{
  "dataset": "photos with spoken descriptions (Open Images, Localized Narratives)",
  "crop_scale_min": 0.3,
  "translate": 0.06,
  "patch_size": [8, 8],
  "width": 128,
  "shampoo_beta": 0.95,
  "precondition_frequency": 20,
  "max_precond_dim": 1024,
  "lr_schedule": "linear",
  "weight_decay": 0.03
}
Rows from block 5 of a small self-supervised image encoder, named by matrix and row number. Rows with one number belong to one neuron. Each number is 500 + 50 x the weight over its row's rms, rounded and kept within 0 to 999. All counts start at 0. Numbers have three digits each.
After each neuron's rows are labels from the 100 images, of 14848, where the neuron reaches its largest size: "patch colour" is the nearest of a few named colours to the mean colour under the peak. Only what is clearly more common there than usual is listed. The data: photos with spoken descriptions (Open Images, Localized Narratives). In brackets: how many of the 100.
# u: gMLP up (value half) (model.blocks.5.mixer.u.weight, 128x128), inputs 0-127
# v: gMLP up (gate half) (model.blocks.5.mixer.v.weight, 128x128), inputs 0-127
# out: gMLP down (model.blocks.5.mixer.out.weight, 128x128, transposed), outputs 0-127

u.103:443510426468364556489509533590507539441501551488466437587528498521426545448475513629503383522421473462511512550422532400553431441491548474479479505506482487470528523530533531540496485529496575461523597516515580494476496493527544452493541551568524492487454472411531527440448514508571464546566628478457524528469506456506572555545555545510487381440579382518496581529518528534504544558470
v.103:564543430436562559512532499511393523509455490467485488424497530492579538535474450481461494477441491520488414419493491518545455542435528547503519453487489449546445440536622472556564493640562407483463555466478455455423485557460508564455522455453435392461476570511403480515469450479489554503487460434449457472509470489440536394428523504561556482548495538537493514450493603569407395523490
out.103:453437463511533426484461505455507488474382473468595485561452368500522470384409456450470537551521492459532544518565565529465552579453493451549490562578519515562513484510483581470449486495559494469548466545470615449491567456443491415429452592518460431455583529428515574415521528571515538501430446458441417452535595486544472503512506451467544497501522520473513507465497468566498555555569
patch colour: grey (62)

u.88:472466446522497422464534484459536497531496434449429425544434528571508535450450423485469486404508439485446490441485553521532537501494514525564450466434460444576482479471575496482516460570536556425413435514523528456527503498548513441470471410476536573514361497450483512487572550449460498574505526409398412417442437482493471476455564469527526586476609486450505567415540526496496609445445
v.88:438559476496484584466449538509545577527452592467499574517418512520527425466472535491548586512552509510489504502512572456494462476537474553467536595476567488470492452525426544484492456410526489560480480526516561568411545483497562513542509489473499532544435465543408542399478554480612411569508641534555518573509483466480554437454558492579469508446571537512596497519497500359478580544482
out.88:535599537491475615506571440437496509449528576585473458426410496496610511491652471569541404514458465402519485481432428502505514490535507539473434440556518501541502557454514523527563439456530521480605425568411529528486467555449560562488455502510421471502482500482510542575548451403497516560567513410516515441530566491511470481540424490450470419445528477498488472494450475451534439517480
patch colour: pink (42); white (31)

u.18:523449560501600471513591490447462432544533543495526591423525439519534500488486551508511526536495537423537553487578520526514428483503608335521452602487376501569529544428452498571531529527560543482523472536474506419548544511544466491488525436492504442456500549421525530479467446470462489557520497571466469451469523555500445588487484524537544493451452442499475464562503525533674545567561
v.18:485611502522492616508496550407443435495475593463516525421481492500525525547417502490467490614556549525457452425491496500515578423499564538516648483413553467483455491470501490428575431592488541426499509465424474503544532460464563498515477486523513466535476555578505489399453426461455445473556463434605513458540510522523550455436560481552487548489511456459486532372516457504433459502475
out.18:457492501462456438438465546469442486452580543538585495490498459516448461505555414619569525510607534430516537559519419387442450503473494501464599449439517512531478572446428540476514423438501448538478526509610444508441496519490484458538479606499503481390461492460591570486475505566429441510482587459535520548531541455445575558468493408437517483545535500566588479491527507496488500434450
patch colour: black (37)

u.7:505446528484550533424517452504503404371533546587554473489472524519442520589527473459547525573457547502532524548571426460482406487645417567455447457459471522548468487481433452431382524377442544537464498534529475500522536516522456500559458541488505525473426388470508435476488528534528416425469524516559553513551484462421562570509467481493584578497452488555516531483555477500457491554542
v.7:381543501490507525576541465469510489556499424373574517608491469475522472552500472459400433508543395511515486503539546509474470501513536485556446566442503536482461537467484508540492500451579496484528541436457485410537536537529569560554597539523608426463510528545491530433408504427485560562452331523431513467431516525504542472470431474463510512500484483435500471479492548554414518487610
out.7:449431498483569515568465425512474467515485512520516558484531578492490449495499567472587517408561485478491458556502416534399594571427467432519548532511505487427491477472498495525609397504469455512454424530490498484442561603509580594484492510473503435516556514590590467557505518504519556538496476492448481462496588623444442417459456544445400508515516590496539393466516482542508532516433
patch colour: black (39)

u.43:531470528442491580498463501496440529577480640419466442456408457581543503476506500471443608473573461554392527564497452440456476553461480515478461491489422469535530439501516490513423447482470533466519512547510452428613427478502489513477433447479421519574483560610482492541462599475381535551469562410507475477510518491498537494519437525451597493418490518488460541514517450467448450411464
v.43:568463625483464520470487514458531504467373516554480529487423523408466518390473509487574549535453439516533533447546586464454414508590578594397453573487534473558412490450452557551584411519583472446490535516508447518556528432534463390498554512533526508494535509487527525468516440459440573492551463459500440480525463473556568395463466520508473512512465521440553474496575472536529570518476
out.43:415563444536608495508421552467493462497558493441462503534457453499416546507509464454467507575487426492443450470544608605610528415526467470492513519515565606497526451466608520519612461563506613467503476476378520491478388493449377488512507497501463475573482528521427535505450557477490510537500510521422493466498477511509483478418503540552523470455526477525441571556551433496501449482429
patch colour: white (32); cyan (28)

u.70:488519515481484443503502488497517499598465460559414445410495482521588419536507522450510464598447501506495542494550464458439515440440529583551547471468449508580479426355504382421502505544489451509416518458564440479566508540541475465522456491544507554571495395399542491442531507421538464457535496493534424531508455459466566474491597525482546556571406496431406502503539425513485495504573
v.70:520467469577455439414534474473539542535555496482472507553548501402507506471495486600469502527435522498452475504510447440511519433449492502522439475625485446511521549487524449579463518489405397577475533513414445476499428527491465511464527556503536437472416525478525516468450525453489536420438421542528464477436513389391551552580597492564442605507521499510447579463447517472414622501496
out.70:516448486527432443515549499430538498464528509465512584583530498513518548498473532449489583538486406555495464524454419568513517552544539578564495549414493549481499388505495482513581456556479502523521560483535493409555450529520472412421461525535510574599487414452477469508504531491574578422540459541532484553544470390502499519604590421495524591523405499465492489628454509558421478470493
patch colour: grey (62)

u.114:435505536552469503558502509461566509533491573607465553569566458498569505561505560533567527596541597559488519482492520482522489476572540495547473349497471443493456513424529540584473511457660533510448552438558423419495496477444469540439474471519594530470459499501465519440535545450491494579517502541473544525518608559560513497487504572585498446491494440588432555496476444546438560497463
v.114:361482535496489529569476495596532513445544525522544445514461421495459366441428434536486510442521374490548447516449459503505543512468483475584418502497545448513464528510591522363511364540457513523486449484545501445543566571487478504434599498480436500470440487462443506490545504486406447496576533555505498497586463488502455617541492469514454543491438562491487515429548530534466497506547
out.114:479450464453598507519522534486498592445502388501399590471567576534558495408595474446435564515468453427561511576495459434529548495480554519457466558460482478569498571568482472601587422460448516485598490608473567489487540499508484532469498480550499477472511456542505422573571522535533500425529463500539515512522451446426524544475575473512506455594481541479560515410453437503548494577463
patch colour: black (50)

u.68:475564436440525462449427450548566484486550435534507393531488409465564521539411489460508444538483469516468501557358425465513521471449484472537384577577453492478467564484480348494489484459506429496477500513549476454436418587437502533494486469417469514476501501609437525542504471506538416454555526472576507448530435477490542428470431519506559467525540541543391569493446456486525492467479
v.68:438535449448475501460511559539487518545494505560550466624492461493512590523575614434453402495489527569453549469545504517537471552547474539454486536534497596542517500467483487440457543444571452562489573541557473604541474526442511516545444418460509529496476490493505564597540594498511455445594508544552587513547478497576545576429413585523536594497548512574411526492424488525527545522545
out.68:448455531434503504476414470531499450463411583569453477521377510501506478452459435507435558437477430428436475485502558410521480483501448524542545434489450501455484490432486530404529510552489427503577466448395479493468433524550475557507518535572512464416436531491530478439526444480416481587533490543468468512438544471482485472473492601485413445520540415599426462471599474517543409590511
patch colour: pink (25)

u.125:499432546447461474512413532567510531521511453519503445468548492489469506451460506504544510383617490520499473595455421422510542565601462518516493481488481533620470589552431491610568604468416504527623571457460442468476508481481596515557516490528553490487448472478466517470500543601581494535456499492516497457493547462462464487516520526500467486572490553506540473532507412355477560443431
v.125:479469520475464476522547408491518542471552411463519441491565449498418524529532562563522540487455429475520450492429528472574512479539434480521472467582494461575521527554538480482495435447457522491418476383461510524481494564485584567529478515572518401519522492551437547479574405522525445515430601473409503420529401505466472487486477473393451387564503557491516486590574483575493413459430
out.125:499403513523598417500496544460506498524516561496541543480509432458421503576521528516549476635430568530517536458422562495500529402521482525498474527510382516441514491446522400464480597485540408543457507472502440468558475509492456422453550546525503441524494531455474438466453465395477487472521478427539560435649472490496562534404566552440491521534518555497511573515553547525389497500480
patch colour: black (35)

u.9:446577487518507421542431496497595549541463444404501509530467438353420475482391472482462551542561436476422435596417592479420550487503488512585557519577435565479503527568438517419452471476493494478569508500496565446518553487540484500444487628469489550523455476494509516507487487560606569489511423527467517519517570513488483439513516519506518525460469554527547440453471524518549615493550
v.9:449475514461533489540494594547496530527557550507478461496491460488495493490587481551488389491518482436569518464567478521522516416565527479535498582550541414511525539565561494509719556502513451476603449384551527481510506556391556440436407510452482494509568444448449563559546506449532488501521439489541470526370535502470496533556476454523506433479427473476489467517486466575512527473447
out.9:433430494505523518511484473466505468500431587504454449505471515500502515576567534506497482556588541534552478559443439476397466519487427443552502511541523551384531499511475501471555478464453422565484584489464462621520443491516639451517470553432530490566511509567445509397467457435465489464417518468586536523416534526479456482343431513522521484520515430438468539462462429523568555553449
patch colour: pink (26)

u.13:540473514447505457503476441505410412420453466471555461410507477479563448544576558601528452514556420505533530515545471507518505459478511525586534502505449549479518462520458437515634478470466471549572441448516459565557495535589465532474486383493449523499555545519561472608506509482478530518530533562468472523526413422474432592547463456532572486532422526539599411576486611486495444523451
v.13:541422588491418514465498540519592561508500463560428542547544611530498573480496507514531456444439557531527556463529477499487441550515525576465591473486499447547403559605512472500555542443495518456466586493484527489377482534477462634514423484479476540454471482486456490497501546495417503471465583515495499472483453505557472441545552502471529567421523383507477508400431549430432610523457
out.13:474508400488432534497540512616425478534521493512510426581510522528439496423468447552478551482412510507534560516604453363539468520455476614400516473535533521533496515485531551490453514468413480477456564540573555463562489501411510481507564541464427484492574493557563614465385509555569515551432525521550461398506510508547520565484474467444522469524436459510482528540501535438444531561564
patch colour: pink (40)

u.96:500549501456456502506476538487564475532446389561467534524367426526411483443491523428475470408618501631500403501536521386526530409543581507515416468548492434546550562502575533600516585469548542530535523499482467550506497502468445509506524523492562461524509532418490492509513532610444518547510512517443501399447505506447572513561486507431450531522566573464470483514540517513543488585478
v.96:469462505497519580494453536475468493535563472619453520491462520472459522536537543514495464428631539584486484523546483366542490461554527580562531505567489508509544581586502479592587565437439512466538552449527509533534512548476502511487548574507635451585406461497524526478502466527528472496451541433501505391494521468481452481614525453473414540543545505432490529608529492504586462484431
out.96:449415483457571575483548481444524485549480548463485467502562499457532519580529456384541487452479507535519565438486446438544518446482432549496535506447437542536617465524528466586513375533482481432467535521526429489491484491496558493441563470420470536575425506508430558500465516441452504530457539502580485489438462491540424572531495376602520507518532496521455517608491419524578411404450
patch colour: grey (66)

u.76:582483541602499496503516472542443534460517457495463436509477578466425571624482571532521427513482461502473623537475524517470543522412506505568560396452447386451495472488474446457534517439457500492437505480526445462460565490524504523507418504414517512433423435446579474513515496531509585560424491464569486407487491461503488574513427563567534433544482454610591588473496488461506504490444
v.76:513466509579443559516605463511487566487538483471491514523506478459525461463438490533409365474423413421493511537450496475488484411478465516486520608462497503567554561462584567474548511513450455620457489391477531459501458549468438503557526440462485480512499465536499487462471561529471441536555591546548588416468458603551588511452469547435600570547479559509498440428543539508449520472489
out.76:591560457450455450478530547496482520508541473559542542577445552495546568588479417522470420479485450546537438504495498504587571540532615468567531491465528530526500518617472517466507512614453634516535454456512472467490520444432527522479557561503483521484581561420385529466501585515551470449528557526489557527531513457539518524589390567437484531408482527507414467432463426490512511523496
patch colour: black (82)

u.22:552429455516531368452465512513424535423492480479495580490471595433493553549495485506618524522575526461465533481456520540491502522513558486464581432405471427394482500409611542432521453512523498488488531423565437445536523441555472439481437546474493509461537495617488568526480502437509519504543490460609552439562557467543467384497486528512481522474558436557492480487471393456493512441469
v.22:554557443495497489599450429464545524541428562529494502546479415592526469422477412431387532492462490564494481493379472450559475522528562482507440457448450539486545402447405558549527437508489434411506568428454540471559448490546506495449478477568504541531466497451503435465427547531537528564538517528575468534589484481448527518522525522526531502511444545425478493531595605545521476482614
out.22:397487563512423565524432601482459609521470527503490517594587432423546476556380512474529447492566495458464460514573427499446469481613461467535472463487510510550580500560482485514549468445551436475452476542548553584434516466537470492499513491445475530508502515505474590538434482447542464522524454455487496504480555488435588592512493488561585486465481473518462497490436514451485667601512
patch colour: black (86)

u.15:472403496429561490545490528510522552572551480429498591534479464498495553477515503382431531520441369468488498543510482436426475516560535505508553527516580575542481538495569503510512451480508452503533430471497505548445486605393613457511525461471553484477448476487466425603507525462498518521496502586408427501438532498565482619513603480484434587513504526564540450467489531480396542464432
v.15:501518493394461553450536478635496541516456562491474572496484520530520563551553431501449538570557373495551527467479477452563458687450462395475439501512515530578447542489478485445426513466458475433491491506487513585551469522480531511449490442524584525525579452485531479429502528482480480479495553543503455444528546417486546540517514439462511513458534526497412448479505549580491542405369
out.15:471564502557478491511511371524558523499525400445576478581548457445458451509441494512467472511533480509501467359464498439561406553459550493507536475568493526484499484524450446525468553515543448466552564512499556499463545541570396473604514486516531479432568500521542427517493455561460444442539469412446462512427512472388562489484574481633552548490472526479482557475508487567523407418421
patch colour: grey (71)