From a checkpoint of a small self-supervised image encoder: norm layernorm.
Rows from block 3 of a small self-supervised image encoder, named by matrix and row number. Rows with one number belong to one neuron. Each number is 128 + 24 x the weight over its row's rms, rounded and kept within 0 to 255. All counts start at 0.
Before each neuron's rows are labels from the 100 images, of 14848, where the neuron reaches its largest size: "top examples" is what is common among them. Only what is clearly more common there than usual is listed. The data: photos with spoken descriptions (Open Images, Localized Narratives). In brackets: how many of the 100.
# u: gMLP up (value half) (model.blocks.3.mixer.u.weight, 128x128), inputs 64-127
# v: gMLP up (gate half) (model.blocks.3.mixer.v.weight, 128x128), inputs 64-127
# out: gMLP down (model.blocks.3.mixer.out.weight, 128x128, transposed), outputs 64-127

top examples: text has "trees" (55)
u.125 [133 110 144 114 130 156 117 149 103  64  80 109 152 139  98 143 128 176 131 144 160 144 146 133  98 126 122 160 172 137 102 124  85 149 104 160 200 128 131 141 112 168 121 139  94 109 157 105 111 136 121 104 142 106 124  91 116 168  94 129 129 160 104 123]
v.125 [130 132 122 136 139 117 149 108 133 157  83 126 112 164 123 123  96 124 147 146  91 164 154 100 127 126 122 119 125 138 146 130 130  92 151 127  98 121  99 109 141 153 138 128 103  84 102 112 122  69  98 116 138 157 131  83 145 143 152 144 125  93 117 109]
out.125 [151 162 120 146 149 129 110 180  73 169 114 122 135 116 164 153 128  86 150  88 135 127 146 148 117 126 131 119 150 127 131 124 133 113 150 132  68 100  98 166 131  96 104 123 104 119 140 129 114  87 158 144 149 160 155 127 118 104 107 151 121 124  94 148]

top examples: text has "sky" (53)
u.91 [130 111 110 175 122  70 146 148 178 131 122 122 111 130 111 118 129  92 136 161 134 110 108 133 148 140 107 161  91 104 139 132 110 114 132 119 147 125 159  82 164 142 161  94 170 126 102 119 138 109 129 101 164 149 117 144 115 103 133 146 142  98 146 136]
v.91 [131 107 143 156 135  84 111 149 105  97 159 114 151 159 117 123 125 122 152 146 131 139 108 145 117 148 118 108 112 116 158  94  88 146 175 111 110 130 118 120 130 135 125 115 157 172 107 131 106  98 152 143 131 161 145 148 127 119 157 171 163 127 154 146]
out.91 [127 156  94 115 154 144 165 142 107 131 139 117 140 115  82 122 115 140 122 132 159 167 144 145 136 145 141 119 196  98 137 121 173 103 103 114  77  98 141 137 108  95 114 152 107 139 170 158 135 162 138 128 103 126 123 135 142 130 162 115 120 148 153  85]

top examples: text has "buildings" (27)
u.55 [ 94 171 120 127 135  87 151  95 119 130 129 145  94 124 145 133 141 126 143 176 131 109 123 164 166 133 171  93  89 140  81 131 108 151 144 141 136 125  86 124 174 104 139 134  69 164 120 134 126 130 107  84 105 116 139 168 159 150 113 131 107 150 127 145]
v.55 [ 96 175 128 161 150 109 150 121 141 139 146 171 100 122 148 134 117 131  87 149 133 169 145 109 146 131 142 120 147 111 155 155 128 136 101 123 199 119 109 144 134 100 165 164 117 165 125 153 116 134 105 103 119 149 127 145 133 122  96 141 116 179 129 153]
out.55 [111  87 145 140 135 101 113  96 103 111 168 160 158  96 127 152 157 116 112 145  97 142 114 165 103 119 117 105 113 153 175 115 105 141 130 113 122 120 133 111  98 148 123 112 151 174 113 165 128 103 162 130 132 157  96  92 146 109 130 147 153 154 175 134]

top examples: text has "text" (26)
u.41 [131 123 141  79 135 109 117 154 175 147 142 160 109 123 137 151 138  89 102 149 123  66 154 140 148 171 125 114 115  96 165 123 124 100 125 103 149 129 121  70 115 141 131 124 119 148 158 142 158 143 128 126  70 111  93 138 116  91 150 130 148  89 119 143]
v.41 [163 130 111 151 114 142 159 132 126 126 142 165 153 103 176 128 133 138 149 117 120 127  79 148  96 142 186  93 124 151 120 119 168 159 183 128 122 179 123 147 143 124 131 130 149 142 133 117 120  97 125 154 148 162 106 134 111 101 134  76 124 156 140 142]
out.41 [195 132 103 144 127 160 144 178  78 141 132 146 162 144 117 100 146 106 136 132 141 137 129 128 112 131 103 107 163 147  48 136 143 134 138 132 153 104  86 117 129 158 122 109 132  98 157 104 163 166 119 169 151 154 134 107 125 112 103 112 139 139 129 146]

top examples: text has "road" (31)
u.14 [156 151 117 151 129 129 143  85 104 137 116 126 124 121 112 175 119 166 140 134 109 109 149  96 114 127 114  80 106 129 142 103 147 158 142 145 141 105 139 147 148 110 159 133 178 120 142 112 121 146 156 145 169 115 148 119 169 155  90 104 130 104 104 159]
v.14 [113 174 120 165 127 114 147 109  83 145 145 114  91 130  80 133 111 133 139 161 117 112 114 120 125  97 131  98 128 108  77 136 148 136 150 130 146 123 128  90 145 113 139 120  99 120 134 146 143 158 124 152 124 118 141 136 103 134 141 111 182  83 114 155]
out.14 [112 123 121 116  82 142 106 155 100 152 148 168 161 135 104 131 101 133 151 100 126 163 151 122 135 123 155 159 119 141 104 172 118 111 153 160  99 115 147 153 101 173 120 127  80 137 174 178 150  95 140 166 143 122  96 125 122 154 141 145 119 118 132 125]

top examples: text has "trees" (58); text has "sky" (53)
u.33 [111 104  97 142 123 140 137 154 177 146 135 141 121 148 143 106 107 114 162 128 100 106 108  82 103 152 124 176 151  86 148 119 130 165 159 120 167 129  91 152 130 124 127 146 131 154 148 113 138 152  79 114 158 133 152 160 107 153 154 147 131 119 117 103]
v.33 [136 172 123 120  99  65 114 150 141 104 152 166 148 139 162 132 116 135 117 103 151 182 118 115  93 142 143 142 132 124 162 151 148 115 136 125 101 131 126 146 187 107 114 106 119 146 117 124 120 123 125  99 148 171 151 122 133 153 181 139 134 112 111 129]
out.33 [ 84 133 155 121 121 143 101  82 101 108 144  80 117 136 100 102 121 148 108 115 139 148 110 129 131 158 135 109 118 168  97 159 117 117 136 108 103 113 154 120 129 123  93  96 131 115 139 137 155 147 149 155 128 159 131 112 116  78 112 170 142 137 168 130]

top examples: text has "trees" (74)
u.11 [142 142 159 114 147 158 154 124 129 145 145 137 145 149 111  65 140 143 106 153 134 134 150 105 133 145  94  99 134 134 146  56  79 109 128 147 137 152 104 141  98 107 104 102 110 126 153 127 107 118 119 133 122  79 147  93 178  96 116 142 134 114  70 106]
v.11 [128 156 101 130 137 133 125 116 116 146 124 140 126 133 133 121  93 131 130 156 115 185 131  90 185 140 104 119 132 114 128 123 140 135 142 176 160 147 124 127 131 136  96 144  84  85 130 179 123  73 124  94 166 127 136 113 132 116 164 118 122 117  80 169]
out.11 [ 68 131 123 112 139 128 131 128 123 209 165 113 150 136 149 100 155 171  95 154 137 148 125 164 161 124 112 108 120 144 121 138 105  79 125 122 133 113 129 158 119 166 135 109  83 119 135  92  84 133 160 107  96 124 122 138 103 154 112 126 128 134 163 101]

top examples: text has "sky" (67); text has "clouds" (31); text has "water" (26)
u.104 [126 117  99 121 140 102 115 144 121 141 127 143  84 162 141 116 184 147 137 154 138 156 122 132 124 144 142 162 158 134 104 147 131 132 181 116  87 109 106 124 123 151 108 114 114 133 175 118 141 124 127 110 147 128  95 114 109 114 147  62 145 127 145  95]
v.104 [ 99 158 124  78  86 105 165  70 108  85 112 124 144 171 118 134 131 157 103 157 105 110 135 129 146 153 116 168 120 118 141 142 112 108 116 113 101 153 150  93  69 149 156 119 103 112 143 105 100 144 109  77 118 131 112 151 140 156 118 114  92 103 102 120]
out.104 [ 94 130 119  98 103 139 125 119  93 133 147  97 139 136 105 126  78 133  96 168 119 103 160 118 140 152  97 124  94 122 161 138  86 114 108  84 139  84 122 113 167 145 127 115 135 115 161 138 129 108  90 168 110 112 147 184 106 150 128 136 132 105 112 141]

top examples: text has "lights" (28)
u.105 [134 139 141 105 119 133 117  82 116  95 115  64 102  90 126  98 171 132 135 111 123 134 136 155 133 189 123 157 109  96 168 148 117 132  79 176 176 113 131 146 118 131 126 157 119 104 108 149 126 104 100 102  72 130 143 110 140 132 116 119 117 127 156 148]
v.105 [ 94 114 112 109 170 144 158 127 132 133 106  99 110 119  94 117 114 146 147 143 139 133 101 104 116  98 114 166  78 162 125 102 131 140 106 122 118 119 142 117 148 150 174 162 140 144 120 152 121 126  80 127  96 127 154  85 144 128 139  88 127 101 124 148]
out.105 [ 94  86 113 134 102 108 142 140 111 125 132 138 164 158 119 133  75 114  94  81 113 109 127 155  77  92 111 105 152 123 122 115  90  72 143 152 142 144 117 126 151 114 143 111 150 158  93 116 137 155 173 128 156 129 122 145 140 102 111  86 106  90 127 128]

top examples: text has "sky" (51)
u.12 [124 137 122 143  91  63 130 142 148 119 169  67 110  92 146 127 114 117 113 153 153  99 122 129 153 141 154 178  68 131 146 136 110 121 136 165 123 132 117 110 152 109 174 122 113 101 130 126 101 130  87 103 159 103 138  97 115 128 127 180 123 117 117 128]
v.12 [137  95  93 115 128 106 145 141 118 155 149 139 116 158 102  91 139 107 101 129 129 117  92 139  96 165 137 108  93 131 120 134  89 107 140 134 146 163  98 161 121 111 115 115 138 134 169 124  98 135  84 111 148  88  94  98 119  62 106 117 128 163 171  88]
out.12 [142 162 137 157 145 153 116 122 149 130 135 141 123 121 127 125 161 109 131 102 121 164 111 141 100 131  87 127 126 108 147 144 140 130 132 130 169 126  98 119 113 122 114 116 138 132 122 136  99 105 143 104 115 108 129 126 108 122 142 135 164 124  93 114]

top examples: text has "people" (44); text has "road" (32); text has "buildings" (29)
u.2 [130 105 124 149  97 134 130 138 108 160 155 140 117 180 147 144 154 149 140 143 148 137  98 111 143 117 121 102 129 164  71 112 167 150 151 145 201  91 134 163 117 131 132 155 119 127 137 139 119 109  95 156 112 137 124 131  84 110 167 105 119  95 146 157]
v.2 [152  93 141 179 133  99 122 115 136 115 189 123 112 113 127 108 137 111 145 122 125 120 137 131 109 162 148 144 117 197  94  99 132 144 115 158 170 128 127 157 145 103 100  98 129 126 134 114 118 153 134 146  93 151 117 112  81 130 132 104 164  91 138 118]
out.2 [113 158 127 136 156 142 153 117  93 113 127 131 117  90 123 132 162  97 120 131 129  82  96 108 128 121 110 148 146 163 148 129  93 131  91 167  84 120 128 117 124 139 105 126 113 160 100 151 142 133 153 105 119 145  93  74 155 112  80 117 130 121 114  77]

top examples: text has "wall" (46); text has "sitting" (40); text has "table" (33)
u.16 [123 147  73 130 135 158 170 114 142  99 135 109 130 161 107 152  66 129 124 127 125 114 109 113 149 127 110  91 179 115 163  85 102 120 111 125 175  99 125 144 131 132  99 150 129 143 132 124 115  75  71 141 155 135 147 137 124 150 152 111 155 124 167 123]
v.16 [128 139 140  96 121 167 130 132 143 128 139 156 107 143 116 102 115 151 180 170 164 160 124 149 139 122 122  93 120 140 149 129 147 152 129 133 137 105 152 177 137 136 126 115 132 168  99 145 112 172 165 119  93  68 170 168 153 152 132 130 129 158 150 157]
out.16 [148  83 121 131  89 135 118 108 146 160 168  80 116 122 106 150 109 116 135 149 116 129  85 132  85  98  92 121 124 140 115  83 126 119 138 150 127 139 195 151 146 135 131  91 131 114 118 121 139 179 178 103 130 125 173 155 121 131 125 146 109 158 114  93]

top examples: text has "sky" (76); text has "trees" (64); text has "buildings" (28)
u.43 [140 129 114 179  92 120 140 122 115 116 149 123 128 127 110 110 129  98 137 131 117 111 117  83 153 183 112 119 125 121 155 172 108 129 134 166 122 126 137  81 156 125 121 141 107 109 113 140 139 105 139 125 115  97  80 131 161 158 136 139 119  94 132 118]
v.43 [141 153  78 167 100 120 141 135 104 157 101 101 145 152  98 119 116 109 156 165 127 121 170 150 117 172 128  77 122 108  86 151 112 139  89 114 158 147 140 110 139 133 116 135 164 111 117  74 103 135 147  82 134 115 121 178 111 128  91 106 116 119 166 128]
out.43 [124 155  82 141 107 132 116 127 138 172  99 117 147 135 170 132 135 117 120 141 112 156 147 127 165 117 145 170 130 162 175 155 125 103 100 133 105  96 105 123 118  89  67 109 109 138  95 181 112 114 124 122 148 180 141  96 181 138  79 127 138 108 131 139]

top examples: text has "sky" (62); text has "grass" (25)
u.118 [103 137 105 115 123 130 110 187 111  61  80 165 153 138 148 136 126 162 152 152 150 113 129 177 118 106 128 160 139 122 110 146 105 135 174  80 176  87 139 133 104 126  91 172 146 112 106 131 128  94 129 170 149 134 118 150 124 129 128 135 155  85 113 144]
v.118 [174 179 144  85 155  91 131 114 135 121 113 134 114 151 120 111 124 139 127  94 147 138 114 116 105 131 149 163 104 107  96 170 130 142 133 146 150 156 107 129 147 126 148 143 174 152 128 110 145 130 191 152 121 104 146 143 119 133 182 155 153 193 145 119]
out.118 [144 113 100 108 127 126 168 113 136 136 172 129 150 127 117 163 142 145 123 142 114 134 109 119 108 134 118 102 127 131  92 118 104 145 104 153 135 132 137 139 162 135 138  53 111 123 112 149 129 122 109 147  77 119 132  87 112 149 114 114 118 174 120 148]

top examples: text has "sky" (50)
u.108 [139 142 136 105 118  99 132  91 159 114 134 137  99 115 115 129 117 143 138 130  91 172 151 133 127 156 185 134 120 124 150 152 104 116 157 139  93 111 152  78 115 149 138 113 155 163 138 104 119 147 157 126 139 112 168 113 142 126 137 157 135 122 103 142]
v.108 [112 176 134 133 154 158 130 112 154 130 136 121 138 158 118 132 150 102 110  84 137 126 102 142 128  96 143 122 114 123 105 123 169 159 151 167 158 154  99 135 101 119 170 188 118 151 120 127 106 115 137 158 137 146 127 108 137 178 113 120 128  86 143 168]
out.108 [119 162  83 165 116 117 169 133 113 101 144 136  87 153 169 133 173 133 136 119 141  99 151 140 148 149 118 113 128 136 121 112 151 141 105 122 145 129 143 119 133  77  92 156 117 114 120 130  91 139 144 123 134 105 126 168  89 130 134  94 133 103 172  64]