A small self-supervised image encoder, trained from scratch.
Model: 1.16M parameters, 48-pixel images, arch gmlp, norm layernorm, layers 8, width 128.
Training: 11400 steps, batches of 256.
Data: trained on photos with spoken descriptions (Open Images, Localized Narratives), 203450 training examples.
Rows from block 3, named by matrix and row number. Each number is 500 + 40 x the weight over its row's rms, rounded and kept within 0 to 999. All counts start at 0. Numbers have three digits each. After the name is the row's rms in percent of the matrix's.
# f: spatial gating (model.blocks.3.mixer.f.weight, 36x36), inputs 0-35
f.0 079:441676536532523580427505509484482484469481493498491486479483492491498492462485497487491485457497489484487484
f.1 114:641424641522512535483427497489495477487474485487496480486485496498490492486491490490498494487485487497483487
f.2 111:531639432647514532476498428501492482499488477482494489479490490493494488490483487491491489486489485487496488
f.3 115:525513648425641526489485494433497484490490494477485489489496493483484484487498487484491485491491490492492488
f.4 116:541517517636421647479492492501434480489494493496471481497494490486481504490486490494483488488494494488490484
f.5 083:572540522553672446473490482499497421487501486494483461489480496484500469499490490501490467495490484491492458
f.6 077:458532516490491484430674528527512546414508496499495497458489498488491504471501505490497495434499493502499494
f.7 104:496467511496494487642430651501513524490430500500495497488473490494491491494483483492489486489488486504495496
f.8 106:485505473510488493508644430654503515488500435496495486501489480488490495492484484491494488492498489489495498
f.9 105:480489510476506488521499646428649504491499504432493485489498483482490491487495490489491490501487495485493499
f.10 104:492487496512477496512523504643429646494490496500422492489488486500473480497491504482491486495491491502482499
f.11 075:477498497498534455551523531529670443493500503490505415497497493498495446494494481503492468499500487505510431
f.12 077:463500491499493485491516492502511503430679527517515534395504500492505493461481514490492506453501490493482501
f.13 106:488485490495503493498481505488494490637419651507514506484421495500486498489484492492499487489486496495490502
f.14 103:489492480490496501494506482505491488502641430656504505488503428492482490494486481486494498496489482495493497
f.15 103:495490500478490492489490498486502500508497648427645501493491503424506488489487484490481497493492496476492501
f.16 104:496495490494486487496487499510476503517513505642418647484501492498431483499492496491479478496494495486482489
f.17 077:491501492493492459510498497497508481523516527521689438500491502504504406491495497500492457509491493502497450
f.18 080:455485501502495500478496501495503488482509509503489499422684512525515536405503496512492497454497496488498491
f.19 107:487486501498499493488487488495492495506476507488493502632410652505520506490428498494485498476488482493491493
f.20 105:498498487494503493497485488496485494488516481502493492506634422657497503487501425495491490492482489492488489
f.21 101:494498496489487496498497490483487489489494507479512498507497647420644507493492501427501484495488482477489489
f.22 107:497494496489487489488502506493486484493493496503477511507512498648410637488493486502429495490498500486477478
f.23 077:495486492498487458498501506489510476504497490501508473537521533513681430504492500502511400490488500495503452
f.24 083:458505510502494492467492502490490495480493495492503498498515501491490503419678521528524524391519503494487490
f.25 109:487487494494503497488485488501495493493480493493501490504471509495492487641421646509507525485425501491492474
f.26 106:498494486499491497498494487488500491492492477501491496487513485500501483510638419648495516474499422498497477
f.27 108:496493498492489495489495484494497493502489492478492495490497507478507493515496646416644510489479503430493479
f.28 107:490505490490498483497496493487482500496490500496494477491497495507477502521513511640411640477494489505421485
f.29 086:492496497488500455495497497501487488490502503500492486511495503503509497534523517529674424478495495503522379
f.30 086:468499498495490492484489488496496491479502502498482507484500506506500490497509500499486500417683552551543580
f.31 116:493490492494497498498501502504490493491490494501493491498483493498498496495479503502490496646401648527529535
f.32 114:497488494502490487494494503487494496498496490493497494492497492493501493486504481497492488530641407656525535
f.33 114:493505492493497498494495490496488502499494496496494491494499487481489491491486511480509492532529639401652533
f.34 115:490495498494496495495501492488497488493498498493488494503493500492479492494500488511484498537530532633400657
f.35 086:501488499498498470499493501506495484496498493500495495497500496504500480493482499486506499581552548566676409